A small image VAE, trained from scratch.
Model: 6.01M parameters, 48-pixel images, encoder arch resnet, encoder norm groupnorm, encoder activation celu, encoder depths [3, 6, 6], encoder widths [80, 112, 176], decoder norm batchnorm, decoder activation silu.
Training: soap at rate 0.0041, 9800 steps, batches of 128.
Rows from block 11 of the encoder, named by matrix and row number. Rows with one number belong to one channel. Each number is 500 + 50 x the weight over its row's rms, rounded and kept within 0 to 999. All counts start at 0. Numbers have three digits each. After the name is the row's rms in percent of the matrix's.
# convs0: first 3x3 conv (encoder.blocks.11.convs.0.weight, 176x176x3x3, standardized in use), inputs 0-6, a 3x3 kernel for each
# convs1: second 3x3 conv (encoder.blocks.11.convs.1.weight, 176x176x3x3, standardized in use, transposed), outputs 0-6, a 3x3 kernel for each
convs0.19 121:545435532480521490455660470461499499495538564559394512481480480505499497524520515407504500528561473462570507552497461528459406478571502530511457550539444536517536482456484509465470540555523
convs0.20 085:461548558523482437474521512406515529506471494477488478502500501509507523504495489437621524575510498497497505487511502531488495438532492547575466488459461531455484492535482465529527473508522
convs0.21 107:427485595461486565570549589526483505482525527532508518541519559500502539475511498435551585454496502453499466507585468450572455488433494451521506395467565520457519568475480608427398484534534
convs0.22 088:509492527503511580455466494581555490503491455489580482479476518475514535502498551471447505453497506450572592474429478479497492548539509468540581490456528422528541510534515514588640495528656
convs0.23 088:435547502455546505531570490501414478469456549528488507514502491498502502514540529487604469457639486489592494484501478577532478512433413492469511467580455526581391484470505541500510480493540
convs0.24 080:470452468517476508557525513555521589502506476573550481505525508493509509494510503517422547438524528451393503524554512545484463570529480554618530626522495561579531539558491498545505498526504
convs0.25 120:453545537512454480600549369472586492431541514553518534527489504484478513501509501413547524441456526497520517461467595581534512464445444432485566414534531565503454542557532521568483453443521
convs0.26 104:503452533444415524572512500477488444516428480581570508510539470451544501456424529478453507535441569461491502545428571528536568470455450490511541456449478493476539494564464579603406460463568
convs0.27 111:478599509543527498374358601535465522532546494418457535470472496474496499519530508473490509528433493540423496458585476507488442595496455486503474486517526474478496494608488485405479478610506
convs0.28 066:486572553509534671475433453474430566528488486507420518481488491494501508494510518423506515524608539499538530487429439584460500515503488518502538511531505563552451521561544521518479485518519
convs0.29 109:443510494530462483530475418485552446467440492539484553532425514601501489503534461459496546533558526526538521452427523587540493570411534516431517540487478445541482539539510456561565452456492
convs0.30 094:435557443452548422494505435506479504499527572442474523461485500510549515527495514546539507581564479561540518493470479529558518487481514517524603557509466470425451495536534457470500469508490
convs0.31 091:594478579457524470582498480567585567482545467504440493470468478486484500510505501427485410516530475463542466468498517531468424486471439430443496504515487462489556475468470508560518456517552
convs0.32 104:458428426487462465693540455482509557475463606507502450539528515518513521456466488577486511554473563499461513500562484546534519439485465504501495437447485493479530497484527514607467453430537
convs0.33 109:559526462518454411451474468509421463491461456477544593521541538462546519530578531516428475462459493453493484490419479417564528507462558507518517522479472476460540500486516526524572466458540
convs0.34 093:563471413623547452484531514463465433512538465514510523500532595470483537529493529488413512417475595561486512459530546526489494451487512549498540578544474490537499471529483600353466496485560
convs0.35 114:530604491604511437548586496513485438492497436509450439487526494437356447589450430572504517467620468450455489392598441515537617534562389562456515476508505516575468489473529435576451490596481
convs0.36 093:469534478647516481532429644511476525527509477518439482502512494522503491522532488468500596502453470529492479442621569546496494446438542491553488439504567582511558571609511463464562469497549
convs0.37 085:458460536458471539601601512570579513484455519558510444519524490508457469496465480415476524486464549455511556452560475467616564463503434499503567524424529539485530502530485608672435502426574
convs0.38 086:491549569541504576451417568436528516559539480386483484486488484462447487515506492475449532480453500571520460490503436451454470532455499478449475473508488450472507547532455499555502496581519
convs0.39 113:454523468477509415556481511473490502559534525481561520479580529534501498465441500504570529395579439539499436501525505538567458522434555410551468523465475543478486537573520514377363431619440
convs0.40 087:506492563493537492470449422536538559554566462571629549508502512500516529501516500593485468600516527580448474535523519450483526525558511577588599576513576582594480493531538564527496511501505
convs0.41 099:525564541592445477481455535473587486537486527499566567466521493532477490541585502505467495438441440526632510486441458432590446472623435562468476457498527544529580474560501583425530446469470
convs0.42 132:546506526512506544538538454486577531617525410519460526517508510527517491505514510494506519510469522489509493490541507479502524558490472508447495581485534486537510518511511498493488498508502
convs0.43 112:494550476514604468390437513445453560482461469514511614475463530453407498540493559479540519510452510514558510480630456517440490501585450474550490466545459448449454435463548533350408557526472
convs0.44 116:514523469545474533526479475504524472516454470465562557500506481514513510507514510497487517529482471542502544458418528545403386488573557482488554471525585473473465504481498496509551508532497
convs0.45 108:532533517485476442406423513522550568452479473465420423512508500486469469529543539465458526469492523502539519602534558371463395477453486461487426609543536424490505462504513455482499519513493
convs0.46 095:420569552445499508446408530426459492451518545553486519497516496534524511498504509535523536457506581477469483502500436444583466470535490429508516512510459496413530516529488506506480506485450
convs0.47 115:560583539490425480534512495539577548496581382482485521503504498510476483497494496527486478509514445539561491516575466466479587536358511516491513520408465457581544509454522511467507510510533
convs0.48 095:557558485433523495407485560521483449576495462527501497500511517496532530455460479529478514462546557501385493534515503536452555503513524561515508504584432442491526483551493541597465499526455
convs0.49 112:491554563406441532490504572538482631553504459478540471559520660361590474522529355428560518492540563438513530396565469552534475491526553538472518460487463504472586568456496515519593447538423
convs0.50 098:549519438504664507451517414481426467530551606528557419508524512490521499467510515491490533423526475482500496475470499553488404497481502484534505540613543517435527522516505450570510510502491
convs0.51 089:465448487493452501656482515437491515492538518501396525509515502506477498494519514517498510403573461484512458501512454539539522529429427494503521548470420544500471503497514485492511478525543
convs0.52 119:561465463523646466527441401522487486537466495470538569548595445479487435430537508457509449517485440554605446398603540453575436565461479556421468478483490503476582519537542492571427407545490
convs0.53 090:600527482475524431477471533439522490492520471526548397497490483509530501491504492519445508513539553489454546519534626568424557451502509426476527456597497400472471569501524541502519494479510
convs0.54 119:499535442532567528586487552487545452527548478576460493500519512452460585582432649509410530466523432547495540465499556545524529452563504510510482442557535479567440493516426437407456482560574
convs0.55 080:443550531450475478448507476422448466506506527459517504492482502488493499489477479567506458468493473545535503531554544545399529415422447483509513424449527475428504488492480516498523523512523
convs0.56 071:508473445517496474549474423529486492483429471506455564489494493496493482505505483470491520485492489526491488546478467488543505603516497534436452473471510445522564489504482494492503493520504
convs0.57 104:506465513476693526479504485504490471395512555486529451514520511466458474499496486495453485503657496508506472502546502372543403563523487487504448538497455510575531527510472520419635504524440
convs0.58 097:435524556545630487461502546497495556657591542460508458498514497478493454490489459507539444446507440540551517479581482456455440508492530442509443496621451524444511504481504554411518497563531
convs0.59 120:516459516575471430489506458522549557498474424519415547461511502526496464530486469531482497453503485429443503504541533467513512480536445422575561520510458531517550501488450517581562481496512
convs0.60 102:510564405481548529478541482497524488504434588498444540560515533448514391515453547501521451573535546473483496558562549438623420522476474428502533525443573481530519455493475508414492515450535
convs0.61 105:476508522483510549528553496441484467537780472503490502518512503524505504492486499521552537478525537461501490483620469494532471545447513494488516562472523433504503509539470508554473486483456
convs0.62 093:423501486542454525417469498490537475451501457480525499532498503526518473518497494409542529468532510440567487543480503539515516481469477485464535436563488530392533519499483485495565485513521
convs0.63 095:490524524472511530451542586472519422499486456492489498514506511488492491476489511443488523588636455526514397458453477444551506494547480432459488445433483479495404511486508421486468475437519
convs0.64 078:492518493502482502536493412504502509488534521462552637500491491505487490499475472506511482515515516523504476453434506463434459456534478471454514538442440560488368479476472487459495489429461
convs0.65 114:429554513601441593549429454434502544445523628543536423563494477517451480495475487397531479473435540542539478537574512529428495470498506482560532445436532509466400508501465506485449531512542
convs0.66 117:507516436551455649463465509532546507465512553562501505539461491456452485476492517513534485534503556505504504563498464397513554552516447537516563458524509493540534508434427484415503502472505
convs0.67 102:518508546497500536561462515532571516414431513482557510507490518508479525540522532548567500492507540466532559508463506523455508536553514502537602484521547498479510506475454519500513534517495
convs0.68 099:481475448548544507534480489555496421497442460419513584493486461465467451521515473524535506487601402553580516495465586412520538508565446532481475511523465498463493479495457478485539512530454
convs0.69 115:492452477543512473450507490424516487596500550510507522516500471506498498492502516475531510412596492453579479503380570456545578419525586394594498500437544358548472521441485542460548518405515
convs0.70 105:548555563484612469372471490499578469524548528472491536494515501496500473488508480487507515443536496424430518437445593487414473529522511569525520488562445438572529495488530491483553501512503
convs0.71 124:521428587404442523458553456449586488491611530472514433506522497481492494581490545517497550497532460476596534424435584501499495488568502482507496460531486473501487542508487568554490522447457
convs0.72 096:467482571562580493478408595559410513454519523489522544517490517483469516482445466535520547494602540534456448447495541591510491515559525447532476440511432519490597504535489465471451477480469
convs0.73 116:471541379583541448590526605535477518525453477569466452514488504501493512485450463576581548458510449504449467507508499498505500503545555556568510493518459438479517528458496477405450448436487
convs0.74 086:495472392471549353522447565476465498464470477435524564510508510506488498499499512547387490507510468501486482462439530479447531472591458477516447468472466413430483499491490513470505496470518
convs0.75 120:502468550491554561378458570528547577549510519484467496433500508485567467477482480549477489612438416580480496533514549491535482509540524454500514495534473479408603473452510445434541497476542
convs0.76 110:425570504554589417469467468499436488575580486476518566523487515471450481498506503553590497385559481522496437506536516502567501470478528504525442460524461521510606494498517468431478509513522
convs0.77 106:497504536534538616484493454483498474590501561515462517516529505455474463500511501409524469485536511502534507566504477430457415497532506470569504471520369529485558497444475496609630493482424
convs0.78 097:460522494504510487547491510469440566428455516504485517512514500506495492512505520493517499497559473476526473462470466474450460478435527469471505468439578440501475516402434545490447527528498
convs0.79 097:578552512558452512482446555550388569420489574543596456495500487506500514503497500485465485534546456468518482487525498545457481541542489522505541458486542473501517459541453472495530477485510
convs0.80 122:444462447455622585521449427531477536549531576539495423508488520490509518512512522533530497511562579488449483579452473456617483507454510509549513487426622405527487507467472468495499468465563
convs0.81 116:587450469531449512502491471454570456451479455483589463526506511497488478519491502401519524404590598530516475469489564519420496506482495530489450540436488479503476504537486515485411530443464
convs0.82 105:470473528653597442458532572492480534506592573447486548482471492503485489501494499485484531443488542518493493473445561496547527462477445472441521530522557502510540536583497486451450513476419
convs0.83 086:514530467502494531474497457430465538495509475543561489527503518475482511491496504499415450528453545554496536535499498519555514441544461501513519595464357522564406518520525450505557523522518
convs0.84 087:486493460456511468549534551547426501491487521576515510516508482496521506464495497568570487572469432551520425434497540475491524489475538474471500454457501490614475536558504490505452459469480
convs0.85 088:506552548575479506412437481432489535531560510484565515531501484538510499525522505551560545474535498418516486548540554518564517501412500472479556632439526489442576498482493515494464497483511
convs0.86 099:564526495547526483519514469481414537516677521511453507518526526508512524519515515474472548477521503472488504524547513517567515467422448470487549481389490420566494524521516506488502515495512
convs0.87 113:446462501537450476527566602404555503514583530488543556540541482510466467529503428542569499450509516434554525421523593465493517560424548461516502526517423458539454514515532493587432492439417
convs0.88 103:553506551491546447493570500471538468462426523516486404482498490473480525488501530512531537477456518487507463505394464415527535391510558477474527418586482520536517491523552481465512473501479
convs0.89 101:506505535436439515563544502568498533383346486536500467502482485511446472481496507457488491508478472513582509499459541448451401531486519471508513531462550513465517526517486522452477520512465
convs0.90 101:493483578462386527616500473488504503398507549521494500497503479477437509513505476473490571495465572534478496460506559570441573478513494491515460446442471463404531514464480456553473528477489
convs0.91 111:507535478567465425568505498471555460482474451490479487490518512482501508486485497443563527412529513504527401501507526427500532541449549536488489453450495451517591492536556492510515488484503
convs0.92 090:443471527467452496521512404493529548499467472480534497513507467534530498503518481455546471500544618472539461452510506471517512526422521534550482556496471536508487472440561511498500441478485
convs0.93 112:508486493440524541606493407540437526554424475615519517492485486511492501511477488520501503516485531451545510537515544394458543501579521455468495517544559581541560482534500519561473504557514
convs0.94 092:444410541641669433507536453474573454497547488571465571520559513462537466406573692519593430546534442562547485471465449467480457519486572523536558488494583517491465508450459543528476581470470
convs0.95 099:495471536485467479482517475527581504535523561462451516481501538526493487505487545514479499408658472513573494495517550585576499523502457547497484552524447488487484480539445478431520438507544
convs0.96 096:456378460561612492518519450543488459441530491544470506360519502533455514514468436500434534487489406538511517549533495570496455504504527550409520481470460520569486496517581411463512428511457
convs0.97 116:407552598536407451567455539577541527541497492478497495386408359753588515571396642454576576536429498579409477380526496482524503511441542463530486555456544530488489497565406531560375394407670
convs0.98 097:422484461424513606538470472529506611466566439474472518537501425421390426484434545555513491528546498523484457488584627504438381491528537419526477527579461477531560411499574531528467600460525
convs0.99 125:459496518529337398458508606481478502568506461513561555477508525459505511523493528494536480562453495529445485506530526463511482523453556458493487523470467547525559554578482507577491518478460
convs0.100 079:464505563396478506477460494496515505462474532489516509493497497523542534483501504503502559476524545532539572541501514522559495484477494548537445485521540469486433511528537517484469474490514
convs0.101 101:502556537487420534531588464428554441517529538486446480504494475484500476486549544568475512559465504425518496508522478505531427561506505545518388519421531510448565488500527478523455487507517
convs0.102 105:544490512533460435486557623497501495571485518497520471478507474495543522537510517461487464476470527545462507431444533492513590421542463540539472477405459512514487477478495482486548498439521
convs0.103 095:563531510432518498478485439503553480485458507495453522437523427441449479515465534434520459478588511470643427455477534462484509475530559551507525476425567498481462536422484606471561547539535
convs0.104 114:466512422351627532598585523573473448475515492497499535494526437549498492458490513504565628415547543441525517442475492418495458522463476508502483432453525455486504574476566507471521523418500
convs0.105 106:552516583471463566544549459499434542556491487483490395427480537414534494541584451457506524453493560515522413485507424479494564562513501488491521617466527475464506479487479509448508457521481
convs0.106 112:443591380557475498470495589481453513508556528521540537483490502518518498459466462570586472527463452532483453522502431587561505490511462482561498495540457569495529487502543426446547478464452
convs0.107 110:453555467500521512546395429542502475477408540403380508498506517484485481515476462518533568519496525576474417575474469447554483493463440437481475491462505445507536471458490460525515525495491
convs0.108 099:476545506483541632501616607534493475470490408552524498518459479494446471495497502411498561476438536471487539474511517450433529517482510438533469435548519533416551530452465499491455507551485
convs0.109 076:501492459530517495515544538445530462417582505488618579497514509510522520507514512519496530484579524540516501529438490548535489527475517617518501516561514450557527504493504515476498502501514
convs0.110 108:429440453395563623466544646521506442527553477518524499538485489501483465504495482486438573459421503578417495483375436631494582455475498472471481453454623564437584532498444518492435487518457
convs0.111 095:476544448473504468522523515442508503556598473447496429482492511506491513493492460454530538544539510512515484527413497469629533473497516475557488599387488511538441489513451527454428496484509
convs0.112 113:509460457577548387525538411496552477437487541527547544592436405462706441614581559477586497463507486485550440522439603404444509514497464543487483407562513535612470516519554415508557466522482
convs0.113 091:463476507487551468534449477540590498489648423450584495521514488487461471499477508583416512529486553533483481569416513492510483461407503468535406583506435481482486528548503525445511512438564
convs0.114 071:486537523550500530506467491539522454539483537485505491505526513512530509510507503515516505493582513525514484523513521599524509513442467504528535483490561523478516512520521523528504522511505
convs0.115 101:504487449580550504507482533514537459480382520450522535506497500522496495490516503513487509501472504548521479511594443503532497511574481526466463581481535476489536516497522508453506474501486
convs0.116 110:523509446498529438426466575527521541547507487525555552496514505494513486493496500470497560477518588537474543552526424492518456517569489567489535538534483487470529519515506517524491511493466
convs1.19 110:429487481486473520542524543442572527544528474518519510442437484448463466521478454511540549511501456458465485529508469546500451463455527423474422416476517533534470498498514511474475480473487
convs1.20 097:486515464469477486506547525555453541602426386411625397522511535490514497539545460522533534473518474490495479491482543456486489460532483460471503517492490553485472503512531470511498503517490
convs1.21 099:542541557497452530518470533450565423555472474583408517536512550568529514516492521470472513497475492501488520418428481529513465562590485556574519506531445460427507464486504495489473518511497
convs1.22 081:535532523495523527507465565596491539566460527538512452406453506428408461437425422515521501511480480494457470420450418494484454455521435572584592469461446461469460506524506513485460499468445
convs1.23 089:525545548477539504460501498460559486436563442544527570494466532474531532533511515495500480468512461524498502518461531528510419503560503531541549518494517507514455476498508498515493534517483
convs1.24 089:500500584495476541507501523375452484451499526530574551432382443437403444408438389494510508518534537480509508532470467536483524451527529479605470481468406468421398493483447492483460457464442
convs1.25 106:574524479458488496483520502473492481515443528537496460463443531511464477508475511423482516467478516522491508454540538523485453562436441546457498382478481470544506445485508446467476483451490
convs1.26 094:567482457524455433515503460569511539493482616382461617458515530522532471528497470419470505458498516538525524391566561518596559518491508596423453413412498511560587431479506465500505522523527
convs1.27 100:435490555496517517526483452544501442508577460461464510457487535521531560522468530541489459474487515456493540547442472496474544559539436484505476640494498459470573522491461513496480527521492
convs1.28 083:487415460535537503501542469479456524570495505531577496532529482460492505528466494528554507477509477489502490482493565472507477570530520483463533516520517464516422514527532478523479510499477
convs1.29 098:495503467503445518489527481552549533553474527485443524491500472513519483467480487494496516520491468520489466462526518455465451444434489534525522457520583530438462480507526500492488514486471
convs1.30 101:495489479434443466506499486477605478505483581522561610506513477555553562534545558501489458499494459504506487506520516496523544465479504471495519517518522537600499508513500510523514504515501
convs1.31 098:429519592431506564468512598554531436550463527472466521475484549509504481449457458439498574448491523487507488404467518542487415523477442532456393448578526527507455429484513462487478499503457
convs1.32 112:601561492497509516515514525500541428449527510538452529446518579498522520476531492425497547487514552529540543360490542607511455487484442581459466400448539584520524408469509455471505515510503
convs1.33 086:460524526447506480474495430625464485506464475469514498438469417431445471452438433497483478498461415470432460466438461531464478486488521467523508462492536485455411472470445480472418455443449
convs1.34 094:528545549490494538467504485541514536522449375441436545533518514546522546494472507496496522486480500500482504440495496487488467536559505560563465480616500476535441493511504496502497506495493
convs1.35 107:463506488500546521457536488469328505435507515459485519507475506508467528495510514444467512463480499495497525440460459534511489492495503599536481461445492530538482467486505493491498504518513
convs1.36 097:525506471493490496441473546479603517461476437543347536501529533514514473520509472540501504440519591461509558537519591445531553561532403479436391525534466486543575499499517457504543477505523
convs1.37 084:536553550470519571483501526589462529504471494559583506494526522556544496471512464414464527469482510533536517376489525505497479493505496593546491369518549442485509464501529478484508510518515
convs1.38 089:491518470548520469493459478544432525554432492456505540477492516494505539538546510470454450478483484472529527487462483515511507544520511530527561542512505484384436473475471473493487457490512
convs1.39 111:537526531447484433510491514455522506433432446609417549529513516551528509513462452466454457471484491502518522450461459501512547491505496578596563438442382489558510484479478479483492501507504
convs1.40 076:517553549510531531440449495446442456469545473510480511421438519483469485474497484479471523455449495470472490424440464473460462502542527494489476481456420450428403473476499455453476462471480
convs1.41 096:456492509491473484530536494453455475543615538512499434470487561492466553530490507523496487488504521459485500528460453481507515460554498430543548582496445541496540502487493490493506478496505
convs1.42 154:497543532478473520489485513538521532519530455474535498518502504501481475493501483504496523488491497512490497499479488498497485531503495519520516502505503498531478491504508489498504509505500
convs1.43 098:497509515516476471540507493419529528517423527502505492506508491471491470470523474543494455543527525484501474530483438467532541458540482411490496534500427483447452511497476513510501481494480
convs1.44 156:505537480505438463522515469499446401437725618502566447487467468517496490488582526513514487529496482527520501555528514520494507439459522422425480518528501552492528499500495517505498506513509
convs1.45 112:452471489459465459559548524522461485529491542642544574510482487467467492493486479533541501547560567496484462629559508561548558414404372390453528482482439649607642539523510551541541506501494
convs1.46 106:476438505513483489555522504456442502415527535419525453566458513509472488475491463518469495543491491506513515541587491454567529449553533498476571522489472507445446574534518562530523499506501
convs1.47 110:460462518452492529507507510532513402476571518543455520493542515516541486529553456474498512507500534446481471486476498559503532485501444452450499504442486526533568472483488505526539472507492
convs1.48 105:544515532489487470557557545556399464414439438448478509513471469543512492515487473473447469482462515516490515477508492517501512495499522495508473561479454526547501486472469500468499506499501
convs1.49 101:419540522451515514526522542447538483503435575604425503541504473488482484480498533527517538577521542472476508505483495563510518429491474493533440468477416554500540534504498568511505512486492
convs1.50 101:498488466504486499495576583572547527391603557507415424521490497513517595480476519483508498470475486499489513498578524506493489504487458524460494571592566459479464491503490486484496500490490
convs1.51 107:553517469549596552478497488596443503440582571474550527529511500527493489507522510434474493469489510506544522452500519571542513509494488537522532449468511498520518460485495488506518507530513
convs1.52 109:478519538544506504527470504510399555571504595519486475497480529480506549461526547455463469449477499442502498516472443515484502531500521512505451596427528453472489467475467467477491476492516
convs1.53 099:513530532488561491540512543488407489408524517406593510515506421497469515378506559538509480569484459508541528498506459525473488409403503429493447444474402641421489504491443515484464463468513
convs1.54 101:541439458539554430489564495447558632438497621475514385516476471468507481442505437514505471557528452587554509492544489511491515470429519554509473397442502452455460509512492512520496525521497
convs1.55 086:449486555558506497485502516497537497560326585571355487519435432503514469452511490497462464516468475485447475476486433483487484470442510547538457438474466499488442502472453491481468472464482
convs1.56 087:466418523471478426517538553386406515471423527484644487499562455588487506424543589422472494550502492507504451458536474555500546490512517553552478387513480444520519481530490533506502496468526
convs1.57 100:519537476530483469526571566448570560503438487536392404539509494452518498490539509540517494501493480458461465498442472469510517463519512492526495502533499509507503494487501481490499466479478
convs1.58 110:461574582474493534483429524501474426506501464539454514484484514504542515526510484490456485453452480434459500542402477455460563504506547480559509612530436466512463499449474471480481452478494
convs1.59 098:470534473532495545523484489484508578451534491522391526505498526497497501457522537470487468454488457471561503503527496384441443536580503516521519631457568479451457497510494476489474488535501
convs1.60 086:529525515483512460510462526499498501461358454494585408557559544507528498510559496471496473513520471506530486431458437478509529518442514527578463570468467457463513486494486502512506486490528
convs1.61 098:510467503557571507539518488552550416439450455531488478548534482548539508505505523472507542483491496488494498544606575491554465443584499574457465455483570518455466499515504528532484512530501
convs1.62 097:550517448575549497540554491504590476517625481485541472530481417494499443480484504504468476520490497435448486422492524479529575472497545520473538550523481460453542474490484492500511458475519
convs1.63 099:475469546490443479530544501484508557543441598488500523514462449529452502523504542509459443513461462517480493488453469540526532507481522513567557450504510488491490495470461516475491508486497
convs1.64 088:471419466507531520469501511466537441513517365523489490523551573497512534504483504486540470492559525473506486530602522486493462540512486443482490594571489551554471491522489495529505497507487
convs1.65 103:572516483588517502525547511578486488453440602443513431575522461506526525479522580506486480546535475536550526469557533504523480440489487543458485430460513466468473506514496491510488495503504
convs1.66 101:478523448455513544428520516480581431545516526516563586496525471495490517512539532491516532517517499491504497481506528547518460517468491559435463506541552555457531500501506523518500516509513
convs1.67 111:496481432488594507535496482407510499447485621457525516540507441448463476498548524537546573529508517469450468492509597471491445461508486467453419475515623517467535503529559499501524481478488
convs1.68 093:497559547532515518480498523557603500483489446472415432466526543479559551518573532472466444431472532448502486445402453470449515523511462521561544542467535451381541473466469467474521477482496
convs1.69 097:500546542475544585480530577516552402505579497482496454521502549503546532538504440511501521508491520539491482500515602439439502525418519525479450532546496527512450490486508504489483507479476
convs1.70 108:455484565537463543551516523539445494478459545414434505554502502474501526470504527528509470546516447504514502568564495469489460470444557447496513531505549524461445550538494539512474508492496
convs1.71 097:530546543452563537418478533529424519630550567495478417489504546501541551496540494452500493520501499532541520472520505519493489516477529467437492488484536500514507469487484515506505530511516
convs1.72 097:511482568468410458416462471509414510513397467441537514513559527491536522469478480487499464482542517545564517513417389543562539543567493450499570507492404494509494497499473509526502538547509
convs1.73 109:525559522467507448459526487504586594569557478381460544478504441528500504493504493495504477507513517535542534410478513489539578508540548507474530504453453448448580479501487491505499511518514
convs1.74 105:545555519561515516538535536525504515483477500492426477568539488549545483477510482511536513504546508507566526437504498466478485451485498473484512464467487511498528488507487479515490483520504
convs1.75 097:469553552497502616511537521448560592542466494541504534510537513472505546489520541486528530507520467482544494565517493525487465524499532455515494537487577506467511504499501519493478501508484
convs1.76 114:462530474497496493448511525513594508406567422507467501520503491498592539450506473522485481523485473521508495519464504482460529539481487493514536511538542480515529522492488523500486515514498
convs1.77 115:481476480570582623467501520427514555568607466541567473511531501451497481554588539549528523447460433458476466529494548375405419515526549472530438643559626442444404519513508445469462452474455
convs1.78 112:485424494448413499504458507530535578564531476680597472511470486490475470467535513508473460567517493514509502574491522646503558491398513520471472393468509589551517511479497555508517519495504
convs1.79 105:505546510505542468430436408372405524562431463555437368486520501481523522523514544501514524464498522450498502422482483433502488504487513494489468524459525525492612487494488476488513475501522
convs1.80 109:537577506581488551532479518561461509427496523488484510528499514498544499487554499471470517487496506487523515471465541498526511512532462490521465512478560461490548478470487488489517485512520
convs1.81 101:536487389522531416534591489618545650401532590379442511521549480505523467498484506457472506518516539512493499441594620494573581458486540513461441505565527425452569483522534515536543491492500
convs1.82 113:524506439572552464512501520543450663564509465550491407537490474527532534513526419498505508434494579420469526499511510445500555494549411494553441572535456530475566508500515475518553461507518
convs1.83 101:530449498580489545526510477539669421408609601473538405513520454431510527413506517557525502529494491459480513574542520503422456453434478442385512475488540592473533505510487478479495450468499
convs1.84 090:577517499493528453515558560454493490474632534569501517530490448515488500464516538498500467522516475501526522515553489499505512421472502492512585405472500490530469527528504515490488472468480
convs1.85 103:496503492562540551573553539597507515536498491475635517556562503535481537434486523551555478551540530534515545453452491529488543418453555501506493541543444537507471508498477525501505470480530
convs1.86 124:493467509553486513469495473525532592479304522629411541579470442463457477503493522506484482518478457516489500523544489499477518506517504469590441486551515428492377512512480495499495483502508
convs1.87 095:567570551458530481446550524494484511573480525593567423521500527493532548473502516482504470531522525517533535471492486552500557506481533499539449464453513469508551485491467528500520504507528
convs1.88 091:491478508464480467457481505525460489554433398600561423487522580489507552542520447479525529463498549476525532491501475509521554511547545550578520541386492567441528505527539495498536519539547
convs1.89 101:461502475460493494458518481351544520485521592439635526485479493478420433510444516538554548572537511519480462540477593553488515532449537463483471432542483585590477519526539543529512536494480
convs1.90 101:537501488432565465475508532468482548588396540549603523503509508461480500473494505506530554538523544498486480474501602498467468490486446479475403392434532585450527487495540496488529493482488
convs1.91 098:421475486462504507494462556524414461494502435437534507520506483518477473519476489488505552489505541528519498517518516505484519552436426478473471564508490435550581519520527515506519505482493
convs1.92 085:475483453426520486496527566430523464530546406455451536544540491512450460477440482531547525540507535513492490483534564475494537505505489445487485439540532497547536520543543526517536497495515
convs1.93 097:517455440470448484496511474404459436535470479481473498488513506449458431475448471530557531560557532524516469484510567527457391499434431511469381403487596515540516489500529519510515525493491
convs1.94 091:545511542506446442510482483507486542580405489477513491466530522474496501493472466490525503480508488499522479428454471484520496559562505537501487476440538437541520476498494482493494509514491
convs1.95 115:490452461548432515546511527588635518453480407509528502528538485518507477481493484527501518511514523511493510509502558471476531483489488505465467504480504453477494510507514501499508493485492
convs1.96 098:531496498525525490494526502475526451509463571545637530517493506474509528512521542530510498511508507506510502540480494530519483529547507529547524507552530438473479517497488506503497500503504
convs1.97 088:508508465510466472490490471473476489475473599444495491518530556522530509477512520476475525501507511498519503463540567484539549478488464526501538547490531523467518498522538504518507486499492
convs1.98 086:474495463459480520513536549531575495525413564489516513489482497474486469479453460519502521499519516509539519536512552527523498520497463460484467519413528517586502532520516524533513532531506
convs1.99 099:398403471502455409510442430576509466510492427519411545491481429495532464518524452496470482507484517507494483549506488508525573496546503408515567598549452453473592514505497532525529519515520
convs1.100 089:469535455469452456501489479546438501516510516511508530483482491479512497450548436439434511497498563518552558437459505536546540475501383460487482415476452570512677435432494494492547541535525
convs1.101 088:534536547514592523459482494382456441593473505527560474498520561512505499502494487498515506478499492484507474515440476481506476523486459512493520545528495496536468491495524486506488484498484
convs1.102 096:508416452605593564515500481463475633553588460481414459499488488465450519497509500506547530519538543510547534611592485510480458489508453465489510543584600534433494549542530538532532507510521
convs1.103 087:518464444433482462519507502395445557546443447505582506486507518457451538446478501514565513557511462550513502491532534519488437456435559516505507395517562538532448521541537527505494515484502
convs1.104 096:544524453450468472509521518438471484439537472522589518544526527464478558472476554494473495539510540545526550421458543541504559411487481512553555441422456541517501486492522499511548499518530
convs1.105 086:455471463472498509530490499445531463586592410417425564540538496513506484449501454536538505552520509533555504527462478488498502498516498551463572520546383461500545545524528520510516499515515
convs1.106 090:461471528482510480453500528543516453512447457437535549530558537497483557457480450545526494531515549494524526515473486509510600464485460445540568526441380528533536534497500511508535491505525
convs1.107 100:489471402540521532552548533517508461462437511573452611495425503533398403524445458478536517473497495491486447551577506544532451578523497544432401515572498421493464509509491529513471524493448
convs1.108 090:556511421496534438485456435439521482512487518503488501523513456541496472528514457503518489513479507500520509438509551516493525507525498607523509474543488570474462497502495520503507530550525
convs1.109 078:548511521503476512487485524405533468437497476499450460497539525426501530469490468490501509501511533506501510491513494529465492493471453566495498504520532531511492494493504498483507512487502
convs1.110 091:495488509456513481475473511534490467489517503531455516513493497533501538432466494499509516512475512496482507465530489565526519538540409608517516449550468536465568520518501530506512534494509
convs1.111 089:545511548528428473529468490501411527481498480599545466517535562483534524484460428485481478487510523503522523469433470562543531535531474498573550408461454527585525475503505484529543496507499
convs1.112 095:468472485454489511448498509542503542504514455490497519526495541501499496525480466493496539473516568500528544564558526465461459521459456447504452516525534466522535526518533502513526514524520
convs1.113 103:532458510514465499540527502480481504465449584575457595526513514524517494533535564501535520533532483521531479504481476558475409515486465519531445396435572528467526505512507523507502512509495
convs1.114 088:518459448473553436456460470475474524432485443513468591490516525509447468497499469486495508476482555505512552550545586461516523575559445480497453527475490443545625492508543501509545523527534
convs1.115 096:416465523469461476484491534503347563520540543537561501541490513516479530523486502528502493490508514480510508592549489506467493521485458456459461546499476465559545537505479519501490513504502
convs1.116 106:419461475542460459581532546375497532415518492497421468596498486549491490433473496606531481648584522629553531585571521543559557438467454487451403547501411509536514567504487612548511576539508